{
  "dataset": "synthesized solo parts of chorales (CocoChorales)",
  "tokenizer": "word",
  "encoder_norm": "batchnorm",
  "encoder_activation": "relu",
  "encoder_avg_pool_shortcut": true,
  "decoder_fused_qkv": false,
  "decoder_layer_scale_init": 0.01,
  "decoder_inner_norm": false,
  "decoder_connector": "linear",
  "decoder_tie_embeddings": true,
  "residual_init": "none",
  "eps": 1e-08,
  "max_steps": 9400,
  "warmup_steps": 180
}
Rows from block 5 of the audio encoder, named by matrix and row number. Each number is 128 + 24 x the weight over its row's rms, rounded and kept within 0 to 255. All counts start at 0. Numbers have three digits each. After the name is the row's rms in percent of the matrix's.
# convs0: reduce pointwise conv (encoder.blocks.5.convs.0.weight, 384x384x1x1), inputs 234-272
convs0.22 101:143086142130147145135134101092137135141111139143151129164174141127155150148103087128151117159146137129115116112130166
convs0.23 099:127174113156099117118177124064120144105099150144115102102136105124113132147073109137129134148110144135138106116106130
convs0.24 102:082142105136123107104135134109100099120141141136136154146148140119083155163101111112138170123144168167132063140121164
convs0.25 094:124096095128115098107128166143153125146122130129103105106128166141148129142177104117115110099111130161124104122152093
convs0.26 099:089102146105102104112127168100119131123126182167105113138137086109109136126169173108114143151133143117097154116137135
convs0.27 093:123110158114143096162085121118117138090120120124155127114131167136118116093130128126135082118096116117100116123081127
convs0.28 104:127126168131135131072159168065123120126156110108113145155147134135112159170122128139167148103161104091128134149168116
convs0.29 103:126155134157111113142072159106148137133096139098133099109135114093134127116135099136099069126121101107135110133097134
convs0.30 098:176188130130145106138141145160142176111170110142128140140128169173122089147113129123128113155101149118142129109123150
convs0.31 100:133131109147111129112133194112193121122121155155111135181145114119114151125139072173081154154115143127124137110140103
convs0.32 102:160134130150118103121155121134126115131112089136136130122128146096137124108115102171131067135135143109157193102218125
convs0.33 100:130109100026144137104123141133156114117127139121137096141166134101108129149122123106105135145155122136149119100145142
convs0.34 098:176108143168124157155186129102133134131118134130153088119131140177102146129146145146104136140113150135165111134166132
convs0.35 097:124131114112112164107174140119127138144123188132137101136083140100132103078116129117147104113120119115079129139111113
convs0.36 095:103099169102138125086105079109127098137114137104126112104153116149096120142119148137086168118143104128118148151122138
convs0.37 102:099101115112143123127121145128154140126127135142119108182136161145116130131146142128137085091135167137136147100118147
convs0.38 097:107127204135116159155114133118165115114157093136115108114063132126128093113124142127131112126156162126117160084138118
convs0.39 104:151145124131134112112145110130163133115128189145111121124088151097084134130192137123135089107140119211152128108153110
convs0.40 104:151161115107133092124117101157120123130114137117104169109113074122133138133153136118148110156101143140132173152127148
convs0.41 104:084152162126179108145080117130102136107114131104128136125131136144122148108104169112155141173082089107100117126138118
convs0.42 100:140137117122161082165097140130154073077180140172112076121115122169142108118148120142110164143115128138095134164102128
convs0.43 100:116120107164121106157156138089134163143145108148123122130141124137124132091139139129124160123096116100151112137133135
convs0.44 103:149151092158176145170108160087101137136115119111118150101102137143147115150119109131156130122114115119142101135129078
convs0.45 097:121126142135159103124117148168095138127085113141142131106117140174107161132153134153117118128091158129124118130133142
convs0.46 102:143141141099141155127072159101138150114105141099099132094155121160107134123108125118118132116145096144117148091128105
convs0.47 098:133143154079176124142138138116135130122113092132115104110144123103124116111099093078142117129128126109104110114104133
convs0.48 095:142187163156132142130076140131104113119117135124159137129129161121151158152156129202140127110158134144139152078138098
convs0.49 101:105109123127160134114143144116131135134130186128107120086104098127106116089088120103110134136131060104138133139170163
convs0.50 102:115105127134092115093121085120172109158123135094166127093121119132134125124091158172135132126133109148129135111098127
convs0.51 106:155122118136142108151120138155111114111103111178162142178104083114114108125138095113092126201088131133137078134125192
convs0.52 100:147160161115163120130161114128114160122153186117101141146155156093127163123112092124086115131149145127137108151088129
convs0.53 098:114175164121121160122122163107138132139077110144116118126149119102123140115143114128129146117146110166112156121144143
convs0.54 109:160144144135163141142127141164114082117113135137157124108124104103139142136115141113104084154126131131123155123078162
convs0.55 099:107131142142161132122118126120122102155093113156093130164134131118125124145113118141131133129132108127147124101104111
convs0.56 095:136148089139111127119125108166092100124147096135125116161174140147113082120103118102125130121067105167157157088151125
convs0.57 099:136127108177118136109092094158129097123155150163168144125118130089115148160085127105143145140116130068145110131158144
convs0.58 094:136154126084103093191159122099140115123135138165125144183127119102108108164130126118123136122179119112124108101130116
convs0.59 104:145126159137153109144144156114142125152145106113158112114153151133104104124088137114151075093108165145148121123089107
convs0.60 098:142121090119150104135153159126118070082144112120153126146130157122112092126160130154107108148103183150137106111154135
convs0.61 099:149163101072139155140129165103169116128150136175128127162093121130121105080130119153118100128110161115165152138130125
convs0.62 101:166079099173149117140131115157132140120085136114116092132160112132126137099137148141112159123112155124123141107184134
convs0.63 100:131151114097145128119150116170145086143111136151105133137121139109134117138143109115144115115156139115154141102103093
convs0.64 096:096144137108122086135088105139124111141094117097130121088074141098131149137163108112121110134129100114154160129110131
convs0.65 099:148148116151119147135170112172094088091141112134142119103066110154167098146148140106147109103106158107148119128158113
convs0.66 102:111135122141131103168149122157141128108141178085149139149110154116134159105156099152120122096116124128142144074112138
convs0.67 104:123100177082137110166157158124146131111133072112129118159155162104109148097087143106123124145120114132157105112106124
convs0.68 097:151084099164132126143219158107111104141138128120112135125104111148102135105176114104119125082117102124135130107141123
convs0.69 101:081069114158171121110153151082118120169098108166116132086126132161145120085110119137123174107146131125160065145120122
convs0.70 101:133113131126144143147102158097118116142155113176105117118125108105115111153084135082130083132113173135136084125124136
convs0.71 100:136142105127113100115120121145131145114160137141172110166098154118115105085127107150136088134156129132122109133133128
convs0.72 105:093111130181122156130133114120158164120128112127143107136103128116125105113139134094106117145141169110125140119106107
convs0.73 094:123094110111182141131140112177136176131075124141092100120124142143143098103124065115057163131159093128143132143113117
convs0.74 096:119135096098145182185096161114103119116125118126129125106120106118124160119146158134100126171131158123125098065136108
convs0.75 099:135142142092132143135137119136175164143117156149183162124108111113123113147153117122141141117104125164151125104125156
convs0.76 103:123138121136136123174126138104093158127124112118123145104076131151109127144150112114147070129107119116122117117139137
convs0.77 097:160138114138181132163097123095086143161152128114115124151161111127140116119112124108131110161133097147139118106105111
convs0.78 099:140115138123111151113088154087150109118132165096133136118111125152138152105120112149138139114128134124081132123154098
convs0.79 104:133194099117155098153095120126184116109120091135138113168100115123171110154143110126142122133114114160133148116127144
convs0.80 098:116089138144145092098119098132123163137147124113102125103125103186127109128127135128095114166153110150119123162127148
convs0.81 105:119148141129134129149153103118103123129120145103123130166126151140115139145124119155091166118126096124129141121156120
convs0.82 103:155133153096165111141146129124137133143127149113079163116106158132069129132134131137125133145079130116098114158128121
convs0.83 096:086162114097114146114114138137121080130119104152101086103104086126107149082097141102083158142159130126098132105141122
convs0.84 103:134109163103090157162117149141112130124106159153101136196132153135149160116119149150149138111153081158090090152060112
convs0.85 102:153085119124126128160110145126145110091143110090126121126087116150090152106141105143123155089141118156108106119150116
convs0.86 097:113136087143124097081127130134151111102098102095159137137123151115158139122162131133109151114128118136080160082141101
convs0.87 099:148089136111075130122171092114114152129113108149120126123114141137137118134109136118145124127120095146136092113062141
convs0.88 094:109115130150137127126114112115125165168134137090094105114131120141091107110165142133087106118181127115127136117092149
convs0.89 097:154121088110143122168159129141129119131110116156129102098121169124123145139170126135109117151131149131149174089142145
convs0.90 098:147108148136113172164132094143146139142068154115127122150164127127113095088154124114112128097134155093177113112118127
convs0.91 098:103118120093130158165107145116117132157143075133137167141114093152115139136169118098081165178143156155133114088106107
convs0.92 105:133156146134171084110156115105120114151149093118103123103084134120145122113089114123098087124116134087150127115140142
convs0.93 103:111140168114117134141135109145073090120134120155118146122104137113151133118104184111137154149104143139081075148090130
convs0.94 093:155123145115154097144137170160163115118119122160156141130153103154123151091115106109146159113129120109173109166088100
convs0.95 101:069134091107154123126152157083120161121094169143085126114101137112143154139080129116125161148102130157136081104157162
convs0.96 101:173124129108115087118167148079113180125122147162163140197120078088114148143113151142144134084133119137107106108129134
convs0.97 099:137134175105097068104131124122129180146147090132101106090126130168118144086189143099112135116157089128137153142132161
convs0.98 102:120120137140146143091110107106151088133131129164129134104143122156106130146100125092115160117114105152157111114125118
convs0.99 095:110113096121091108164088159169118132145125110096127099112157113102154151106156072147107116150139092081166100127098097
convs0.100 106:117117149130122101118106133120139113155098171165085093129128158181107126093102148146162120105090155121125114127140113
convs0.101 097:140124123154128155144124152130138126141089133155108136152142116127138164131132140083118138101145130129090174183137086
convs0.102 100:131151097090087116128132100173149097106138197108201141126125139164118096148167148113125096096101077110142123138109138
convs0.103 094:173178130175143105158161117085126092125130107131102124115059146120155126125132141147148144115120097126171104135107110
convs0.104 094:124127101110160102129126131145172133154173122131140127165130125139157109133139123168155132103115167116114135157186144
convs0.105 103:129138111124103141138148117116125148099132134135149138131168118137118115154139138119168083139151140154136092114159130
convs0.106 094:110160141169171122126107155105088070095129132092063102101148080117147142127112111171143154100121127148157141110111166
convs0.107 094:132147120173082110158174127114128109095157152125121103112108136123153083137142167147147112133124102120156108127119120
convs0.108 096:114119110096120130151078125144132139086114186143112141187124108122096125143105130130107128100172159159113133158086108
convs0.109 100:105151192119128155109116132080104147085142136091091091107109140119121140137133124124138134175108112141141123109127128
convs0.110 108:137097168150182140090110150135157162118104136102142140111115112119124109118112146129095145157129122127090108107122164
convs0.111 097:116116117095093109152085132103164149111083154165138123154105123120123126170190086132108118150148081136147159117160127
convs0.112 104:156101181113101109101099116123167130138125163112123124106117155131110122167129128151134109084123099078110165148121164
convs0.113 098:128149175136109101158113155085118154142125159131099144147110088109115135074116130166130118140112140142127120136157141
convs0.114 104:152150172137110139167123127124155104119146115132112110131145141107147118137131136130128138101122126163112080097132146
convs0.115 101:111117165146120138118104159148095098102125128128123153134125146163155126093123092144122103120119101148123138157080097
convs0.116 102:139124048162108150130121112126126156115138130137142149146097123109119117093157137133135104118115139149168097180163097
convs0.117 101:141148122181065117090103128168108132114142123118148141105110092139138164132152085157120118115128102131117137104120131
convs0.118 096:151168152133101126139159102100176114113177147139113103146127158112110150104135127139139107114147158124118132111148112
convs0.119 098:153099144146126170171118117094108122135100124083131068067122143100119152120122131105127109126149104145097107161179112
convs0.120 094:128093147114128130135162139122147172161107111129158167158150141133124155124115094095114090120144131175122150102106150
convs0.121 096:149155136127141124101132099108109155146135129133122113085126117153126192088165123119137135104133092121087134104090122
convs0.122 096:154137106110157143154124142128128117067099124151099155129120058141181129129105132122102107105163103142179166100102095
convs0.123 104:145097136138134106062130138132201136139127108113128097129136103160118108127135123096144126132131151114103104090112196
convs0.124 102:167100144092126144148138097157081122117123134134143098101167125143151133096121132126121146087080138155133107097118126
convs0.125 114:103114097117123149121146153106124148109132131148142137107105150151114117120106138102140133127102191103144202125105087
convs0.126 101:081097136145101073123128177141123167121100144122109105115137087141134129140140139118148154085110119113147157111132119
convs0.127 099:165147153125128125139091146135136105118135169149164163108155173132116099093182143115141106096112121097118083131159108
convs0.128 091:147108055142152100103135147100145111117114102116114119169156158130128106145154121130093112153097148098156092109140129
convs0.129 097:094124172126197122117121168130146137116144145135121126106150126167162112159106132156127089109084204112091144103111171
convs0.130 106:132083094123170146122139122086113127149103104091160126142110153105100129132101128113070140108146144185142088161078117
convs0.131 109:090149166142147112110116127137134121112131153129104142082107102135126132096119147123126123119115130129141154142144111
convs0.132 097:119143134133138115108097124129134120122126169114135127133157138128157131131086116106112153140148170142152154112103141
convs0.133 103:135165161115085151126117114174129080134134180145144127149135135133143162121132113088106149168132076140132090097100145
convs0.134 102:113102090144167117173135139140131105158145091177134133104164132164145134128136100134068131164093125123086167168108099
convs0.135 102:110109116129162108148154165147129122086152114147128112114110087148133130129136110163153112101111118131123110164109141
convs0.136 099:169117144099105169148148171122103114161122148107166127137111104156201112160139078145149090163141134143134108137110071
convs0.137 098:115107157127098104107114116109113134123101099112124103122135144098094113153109122114152151116116173131123139105174126
convs0.138 099:127095099147100090142138189115172143116132108123145090116092098128156136104160115094122124129125117095134113127119141
convs0.139 109:147152134151139146135117146144148150141130109105139146192123094148184158165138146133121145153094111081153152165091122
convs0.140 101:134120139166106129124147110111125158114194160121062108149104107134129124151070147141141104146138143101149111138150139
convs0.141 099:101095126126153134095160147147126121084190160105118094120150131120125132121106117101146122128145087126119142127145140
convs0.142 106:110116176133169167123147137125164070146110132113129112162094144156118084146129145169155115112104138125134088117189100
convs0.143 107:115156161119167083176118132097170146108116122134158164151144125121105172150153085139120083141166124156185119130096146
convs0.144 098:176140111130082119141128149130077136103138164137136084144127109141094126101117144108098156167099138129122139126119152
convs0.145 107:142124132139074132141127146130118110133128138129100121101086096113143097140118161113115111111142175140165126162108067
convs0.146 097:088112115135120172114145109179134128126155120102112107140157125121164126093147130107076194123093138107084129122093166
convs0.147 104:117096107120165103081133102140119112130123150119129156162098111119125087124131108125125126118091135244116193130105124
convs0.148 101:139121118077085141111107153112137111124127125113136124136135122139130111093130113127101135126122148173149173101122133
convs0.149 102:119170139144123117084119145099146097135143118166100107132167149128092124108122122125101130112102166175114179126153127
convs0.150 097:161121131112134090138122137086164128136135105115148121157131099111115137138102123111120125135127108142164152113107159
convs0.151 099:137136125143142139100107094107100117155135122149112150113103103161118104101119126128137124079119153125139137133136157
convs0.152 094:149100127108100115109188125188192127156131086127099104103116147101120090139149147163124123116105146144172153132114142
convs0.153 101:144099107151149175139105097088139134128140170084115139122114072149129117088157138106097101114144149069145121118117130
convs0.154 098:124140116109173065130126118141129121105156123094194130158088134106103100147102122147085129151144122174140157088106143
convs0.155 109:116133138128135156115144121112123097132149123147084146167131148102139113149164165124107100133089123119157134105119132
convs0.156 100:124125110121142109124055148121109151137097154105157198116210136136096130109131137100161107147159117117105093089135119
convs0.157 092:148118108173116156125115132084147160122151156125092116137116125135112144121108144144114114106102144100148119102117146
convs0.158 102:152150137143133085121119119123154092157134156140160102136092112108174107122123131178169142142106123165116131128158109
convs0.159 106:140085134093127114094163145112107185129093134112092134079139121114133123129110136157110135153161133092102097127137143
convs0.160 102:109158143127094136168140130085162153070104169154097122148137098129128090111091118125119124152139131105171139064110140
convs0.161 096:119191083146098118079172129172140128121117133108140128168133179112123125116165176124146124153129105173140133138126119
convs0.162 100:119162156116146145138097092136103128138140149138108169174125148132133125099104188156164144105090111142101118110141143
convs0.163 095:114153151127090091085114108134158126102151140127111104174157165130145127146153135147127152126163150114102121106095117
convs0.164 106:132120099162156119145156165097115149148084107121137120126173128157106136078124146100139086107114196118113187145122124
convs0.165 090:125103130132122147125150124158141148138115078105122110192126094109136128119122133159150124122118104126141119081144107
convs0.166 101:172138139128103125134092087114164094161127167140073159122124107118106119130100147133155143121125093170149135137126103
convs0.167 100:140120136122101109135166124122129122167129125109177100139142094142138130133143087133127098116153089143109129134120158
convs0.168 097:116095092132139159121101088132101105132149138171109109146156125103108088136141119087129140158130135113128129137126099
convs0.169 099:127150067123081167106102140123153128182124150156087149167136126152099119139133112134156121103130119106093128125083109
convs0.170 099:121087129110156132102113188144129129108165128112157108126141102141128109154084130130092194081141126152132143166116167
convs0.171 094:114118137132127171094125126129132134120124133149119120103172142096136112146140108131145082169172099116112108094121121
convs0.172 098:115128126100096129140161176137129132097158118127088154104145123121154159149117112114072098112139103134141133155117103
convs0.173 100:122100155159117168133109135078140136140118194116114167157133170093131120168104183098113110121115104133160138157137133
convs0.174 103:100134096119094122136098113115130137101117137114132119139149087106102121143095138125149091130137127132147149145121146
convs0.175 101:140119133120151129121128139120142145105137180166095104128134100166140150109158118113062127123138172153109132138159086
convs0.176 102:123162158114095096111162098148133129114142151113119115113133087120152092134063146150190116109144168144134161130106103
convs0.177 103:114118127167099100146142099119124146147135164104135124114138194143130088147065127146140143149099105133121130115144102
convs0.178 096:113086151116127147130133135095095149187155124172151127136089155120121153129125140164184173129105160149091098122148155
convs0.179 105:158145143118135120151128125118105136116152116110110151120132147141162130107109146139105118147109107121143129145094104
convs0.180 099:161150177150107160121155138127091152113092145160139151160104119155109116124137082117098135179146141094152144081125119
convs0.181 098:100104111137122151133062128083109170135173135173133154134160104149131148102134103154099147137130139155150129126094101
convs0.182 099:153103095160126131111119086134109159138156151133091150106120095140115144100117131101115140140157145161120123145137104
convs0.183 104:149105146148133088070154121149151124124096109116163168124161118128103111123121101187161094112108116076102148158134112
convs0.184 104:142130096139121119113142143086126101144145107139134169089143149163087143110144121133101110163111150105115155139116125
convs0.185 103:129159137125101089130173118103193122132152123112162109177100134163124149093092139205138084118123164117151156146147143
convs0.186 106:152123128112131099122143141128123130115163115127115097166127097118131150107128121159133104135162151110126190123103124
convs0.187 097:117096139160112117164140120117128112066174098151115127127091124168107112111105081115124119134121157129130141127161153
convs0.188 095:137125081121104153100129150156114131117113141179167134116145126124187093124106106148083130146111161114102158140105145
convs0.189 097:131088164166074089132108073168123107107096167113139151154097150164130106122093120094138142094088100092106136094125136
convs0.190 100:125106108063112185158077133160121140103096161115155125197131101077101126133110125141106134110131126093119120110087074
convs0.191 102:117111115124139132139101120140159120178154116098105152122104155129116129083129117104138161132158157132085161127127165
convs0.192 102:127134130136139113150112132156106090114142110186124115074146157163155101144161106138137104094104135120154155116134085
convs0.193 101:095120093129133133159095108124096095128119138154154154099119130111093158134054136141131131134139106108148112117116080
convs0.194 104:108151107118088120144111074139098167116142110172149113100120171152157140134155117140097101089139097155144176147081120
convs0.195 105:072140110132160128130179146149123115102135133094145125122119177154110116124119104144100109119130062137112113128126161
convs0.196 101:118105090114071132153121152146143131168134107148140125119122093135158146127154106123136152144092131132131167143154142
convs0.197 099:114151090124083167120135136144150128173125148107095137177105137178099171115200141143187100147175149093118124126107141
convs0.198 102:155157183107142106084097148084089170095129112162124117147134131138136162108144152194165097124179220132106130124137122
convs0.199 103:132082134120112128099137124126109112125141132115111145133143102120133119128118117102113129119120131081100156142103110
convs0.200 100:164111147099120108086131139119104148129109130161168145145132120099113132156136130118145067124143133123116084129129129
convs0.201 095:098094095156136144108145148123117106128165105096136130150139185115145101132109126124119103141155125159119123131090135
convs0.202 101:131127120158140125145115097131155108135157115147102121134135125084121150142106116150081104117160158133088134090103119
convs0.203 095:159089142112119144122107146127096068142098129134112131101093073149107099143126104109161133137091112161082113106144099
convs0.204 102:074161123124106134170134157120111135159098169149115105136134147137113135163119129171157175153137129117114118113127103
convs0.205 101:089164130174175108140136115128143167119141117120112151113099132107110151176137126114123115137115134163135139128124089
convs0.206 095:117138133148132156156135113142103136136106133106116104096160145138136101140121126172104145113120108143126169095138158
convs0.207 100:140170068085132133104142120123100116141141139130150106122154119144153151115158121142173130140096171129151085105132132
convs0.208 103:093176109125169149132157112149190135117079119132150112124102151105101118088144148144137094120155186100102106111105111
convs0.209 106:117154129158111138106107173104125147115175131123177112155167086135127152121138111143161120131084110112186116087151110
convs0.210 103:160126114131117141095101107140091140149130151110073141141143095134133110104085114135158154151143103114128144142136151
convs0.211 101:189133117146167098181169138136136120141154172098135116106152146154165126095161138179132110085128104108116138127094117
convs0.212 094:087122109138167168138123148118121141123128078137151170120085153164140116146089119123124115153116129115141158102137092
convs0.213 102:145102127155099119125154113085135084167160137134082107125130143185149149099112156103167124121154118124100080130141160
convs0.214 093:106095133084118186102142107140137122115132128160133115128118097127151134107103133166152093106118106105102103146202161
convs0.215 101:153132087141133139155135117109119203152119122150108148150160120133118139169109086105176128178127142123131088114116104
convs0.216 105:165126100129114177121143152145134124148119080173174105162129128084166160151138114144138098168109166106137109062128123
convs0.217 102:105092093116133163145087115110143176174116099114132114114079162130114140150154095142091111132168089125170164135119114
convs0.218 094:110140117148106137106119125154146115115162122135121101147134154136112106110112138129135143136092168177159095065104107
convs0.219 101:145131153127122145130126134140112136124130132101115141123111149115170112109130090106142107129146099121128106144180127
convs0.220 100:095114145143093156139116113086124125132131115102135132125138159156136087130074139130131106127108066078145143108128108
convs0.221 100:166154097123077110086114142112108130199118142099098105119091125149110122101114160136118087117126116159093157122139081
convs0.222 097:133156121075160113109100099152128135092081110161179135136105155152131119102142101113125171098120090144136098122131114
convs0.223 104:146124111124108117103105122110123091177143156152188103134100148119131151136184150145163120150151173180110118133144133
convs0.224 100:106112091134123100165115161117113165136139166081127081113115128183120122137163115117088090111119119139117119131125137
convs0.225 101:108126145180118110160101104140127110171092122107135125146094137100120142108154126127147123151132153125133129106116142
convs0.226 101:126153109149101104091129126103109092131146100145150109143150136107176159143147122134168128156136140093139138157184156
convs0.227 100:100133158142120106155150163138179113133132085188181147174094123153115148131119145078127102108134150131122101125122146
convs0.228 103:126145126102116108143130144135123079135095164129097148179120106132159158145098101152164149108120138122137126105153160
convs0.229 096:135111098110104113145092099138147110189130122168123133133095125136152141143107138155101149114149108144120129121109123
convs0.230 101:168162128113136118144136127123111111145132119101126143099146123177122139139121143134092147129149163175101117147106131
convs0.231 103:126111131105115112115137133097185134138122135148096164130132150152167181150133134110143108124089075134143166116088164
convs0.232 095:102108131133109147134094146134152126138118199106171110131140129158132113122083131106123139129095118151134098130106174
convs0.233 098:115182153159094100139105114089096119153160097105096121091094085090134143116105121152119117083102144107147110076115139
convs0.234 102:098145106182112089130151112105089113148107095102101135109131132160142149117158127124105114133113109143123159135160150
convs0.235 102:159117093102131103168098151125090114147109118151137164108136134126179104116097104117168163117125096121110146094157141
convs0.236 101:121104155083109116158149117147180104166199154133090163137109121116146158101105157154174113120133173143105146116101137
convs0.237 096:152116135148140117097111128153106112107096108143121140143118109116079111081079214135149113149143124164108136140182147
convs0.238 103:111131136134159122158120094107112079129141118134102160174112179131169113143142139153129125110103137156132169107164092
convs0.239 095:106178165120122102151153130132105110138106124145094157180142106115108114114166134079111148085148182107108118153102116
convs0.240 093:109137113174108086157129087140119130131190123105196181139153126136088148111169171129113090168159134083089113115135132
convs0.241 094:164103124134065129165104110109138166111172130152152117133153109146132138115106185120129114097139101097143107148143135
convs0.242 103:143144107172147117124123081116109169133104123143136130120102125152119122143163128169168080141108108120164138128134091
convs0.243 097:185139122176133124151140135152098186129157160108101124132153111135120109096106106064118154171126117106134133162142109
convs0.244 102:095159131104062112141141123174115138140132138170098102103133109118103125063123158130165139111155145179127075106167133
convs0.245 099:129148124160124158125150078119116150123088075107147107127094101152158103180153088154125120123112094166143128121140142
convs0.246 102:118167108207133113165141166117124119106123153139135132093146159120138141151113167114165110099135126134154121124134119
convs0.247 102:165115088128133166152114109120156100138094127119133135123115136160168106169166170084150154115125148112151133155125152
convs0.248 099:125148135119113132138137150143095129129105093141086138157147089113095085156129121169084085163097143117137139157120161
convs0.249 100:106145197102149079090130119132112111121095153111138111136129075131181117124118128148132140137113144154145145084096132
convs0.250 103:118054099142147125091074099154070128135114112153133149136095148104124147126148109156144067120110111092117066133159112
convs0.251 098:098134142202143112139133147099084082130150163135123121156137133121166154133106100104089127153107095119084142141102102
convs0.252 102:173100117096105126192118163132168130117139121152128124171113114136117128120153156175159121185095117107097123084127095
convs0.253 095:169114124144096155126100095157137110128179116102148143118132108097088157131144080115148118057105144102141160161134115
convs0.254 105:124127098095109146121138149148126129186106136153129122128168162100166123115106163111151153117092119097160132127163156
convs0.255 103:155117122158092134134151144155161062171145164124143093125073178123124111177091123144119095119086136155142117101114124
convs0.256 107:161133118139114134143117087105152137094120143119099109091119138113083159129101084091115119106125117136146139101142155
convs0.257 094:124137160112150119103127083077126145078125117129118107142093104088109126131093087096165140136097115110113098108097124
convs0.258 097:143128129105094113109131145098138131089115157076148114134091125133124186105115113140150081157122161124089192138150096
convs0.259 112:143180131150124173119127114082087118142124168162083110139139121089137107149161114139110100117142114128148097172100139
convs0.260 096:176126078154116148132182115130114125117180139125135157128087157123108119140131162103109109193122098098135146151138088
convs0.261 104:133146086120054142155135127108082114095141126157138131149122136127116122135117120149130110123110133109162096127152119
convs0.262 099:143087067134128106117118145185107093125110134115125119110136098159130196111090173083114148076102107107128142124180164
convs0.263 097:126150129093111104075175146130120150115140099138124135109089102135167113173107115131129102159132134094098116129093115
convs0.264 102:079145111123142146144148116119123108149126149117106147177135147114141146151100136135109170124097089117159133114118163
convs0.265 095:168125112154102128098099139087126139117173108158087128130131098125111130128092123138126096114104067143108156161144124
convs0.266 103:119131131139119077162174174096142120169129107108073154125116126118084127130116155134116099129139091134114147115161097
convs0.267 102:127158136096116147158151114163178103116108171129153124139157133130161120098128100118141113128137122140121127125104119
convs0.268 103:128147160105121105150162141119136183138128128171168118107153127102080134106076171097122113155099126095138110097153109
convs0.269 097:121193168139130091111120118121124123138152154099123107126133094131144142116160086090102142137138093127150059122157127
convs0.270 094:116120148176152127113149145127114146152112135119115117123173095124112132183116125135149119109125117137111113124149111
convs0.271 098:116115154124175133119146120116163145091134116113118116107086148103086126154190124095152134133149140163132133117114124
convs0.272 105:112157133120151138112142167199132137150142097110152116134125124141129127137139127171145130062115122166155130143119109
convs0.273 097:116120124106141091108147156103107123139109091123114101109117113136116120103094159127128136109166124086154132147152119
convs0.274 096:105160110118122079138127113101151131122117091130122142114145151142128089109109152131121138102123120120161128163108113
convs0.275 096:122142123099115110194101121184093134121137112146191126152119162115112143103126139192111123110111154110172102138102088
convs0.276 103:118129101158112112114116109138147125148129141075175099132163122129136148127127144119099125165108127179121141095111115
convs0.277 102:079154097158163097129149113141169101142138137128153103130106129106096101098150145153149146116110094129128163139124146
convs0.278 098:114125157108130137138127120152121125114122123147148110136091099105110106129080094147162113142135134153141127137091137
convs0.279 097:134137168134104170105144116117143168188128101132122122127130123108099106137097117123127171165136111096146160172087131
convs0.280 100:122101151145132117112130147205130105145130179104132131122132125136099095122093157154095108150147173107129147176122127
convs0.281 100:167152109118132104120108203098117117141133102144115123134152133126148121123136089113183133127133165127154179135155117
convs0.282 093:135087117142105110100107111130142127151163132103173132135112153109137142124115157148175158126128165145139067117111114
convs0.283 093:132126168113121125138133098165092122134156155176117130099140117116148134147135114144120117142107140130099110118123134
convs0.284 097:154134084114093116112147122127138099111103159117180100118087178141120111130118148142152101160123122104108118131137137
convs0.285 096:128142086152112103097145083098188170095132126125115157155102167102108118157110139144129126165165137159154154122129114
convs0.286 099:182114073172146138132126125118095125125116137093173134126148131111126173088154113161110086147107153106125149137111125
convs0.287 094:131119143126143132096123115132102126140141145119160129129136118157110133113127137145144092115127113131149080138113166
convs0.288 098:115122085106112111121148126143182105144169140096130108142135149157128176096137139130103150112121147120072141131155129
convs0.289 091:159130144133102145096136125130137121091144087124108109146129120110112160123124153117118139174106131126136142114137171
convs0.290 101:160136150107116149123117111165122137089122133113125150147089133153091098118120148119113103107075123109135130114125147
convs0.291 100:138148167117116074110098127108094176080080087158127113122192143155124143140152136091097129148137138126141100168174119
convs0.292 101:149131165134086181152175145117067133173135155134106115091164107118137145114132064122102117165102096125120116127107156
convs0.293 097:124127163098124115128143095144123110169171130121113090083091170103135169147119134130091145144164125155098079088159134
convs0.294 096:106093119111120099129129140152175095138133107166132126108096159101130108122090123120127098110106157190122108092126103
convs0.295 100:156093119131119105110140150163134126109163118166124104153172074141091127108114145087136112116129147101109105122157118
convs0.296 096:103102114138140140152147103139121138175154166159108124172109105160104101093159140114134151147123107110116108135169175
convs0.297 100:124142165129111109161101094126070111081112121119100152119106158122133122118135134123124137133147185110145160116105155
convs0.298 099:104149146193122098108170113088119096172107113116133146128132154132124130139122111191119157120107084092132123115159141
convs0.299 104:126088184116130103145133128075090082115089162117125123158106111160162175149124118089114119144131111133160121158160126
convs0.300 107:095122108121171115145115158132151126186096107108138093126126127192120121122110101110107088101106131107131159109106125
convs0.301 102:111166112144121092143169111146111137100122130147093121146153115108122073133071093132111112093138150135139129141162105
convs0.302 100:131142104177102144135128116130130120133112136092113118190149093130179146163117115158140070144134114140122148142125155
convs0.303 098:133108154114142130118159141199111149160142135132165100126103102137114127124127141184137116183160104092154157108141148
convs0.304 097:115169132105092110135135139127112102140087169130138168145127133136153146189088101147161148124132124118166148124179110
convs0.305 094:131136085140103100126133143168185099122141159144120107151117163110103090119122117117120099106117126164107131109117102
convs0.306 102:143180140182116132117094091154136112114115127153168109102138113117151122096129084089127126073119172122092111114116122
convs0.307 097:118164119138125108143122141138091172135108110123112102138124104091138173179117112151099128138133109126139132108129157
convs0.308 099:125135154128131130073163143137133149127157156133150164092138090130131146077115136109127119176146161157146155108111089
convs0.309 096:096164103088111111146120182119128104127099136128102140148113134162176117113134069086131135144099133131122149103125144
convs0.310 100:151178085144164138134160121087093141149134174127103116115154150142123125123123116151139090093112141137162155084139112
convs0.311 096:110181118121091095126121135153137120125144184081143147093172134145133122121074073118146114122117146123132099144148155
convs0.312 097:138142122120134133124134099115088075170141109105140101119126134136124097157095113154072158078127147119106148126082140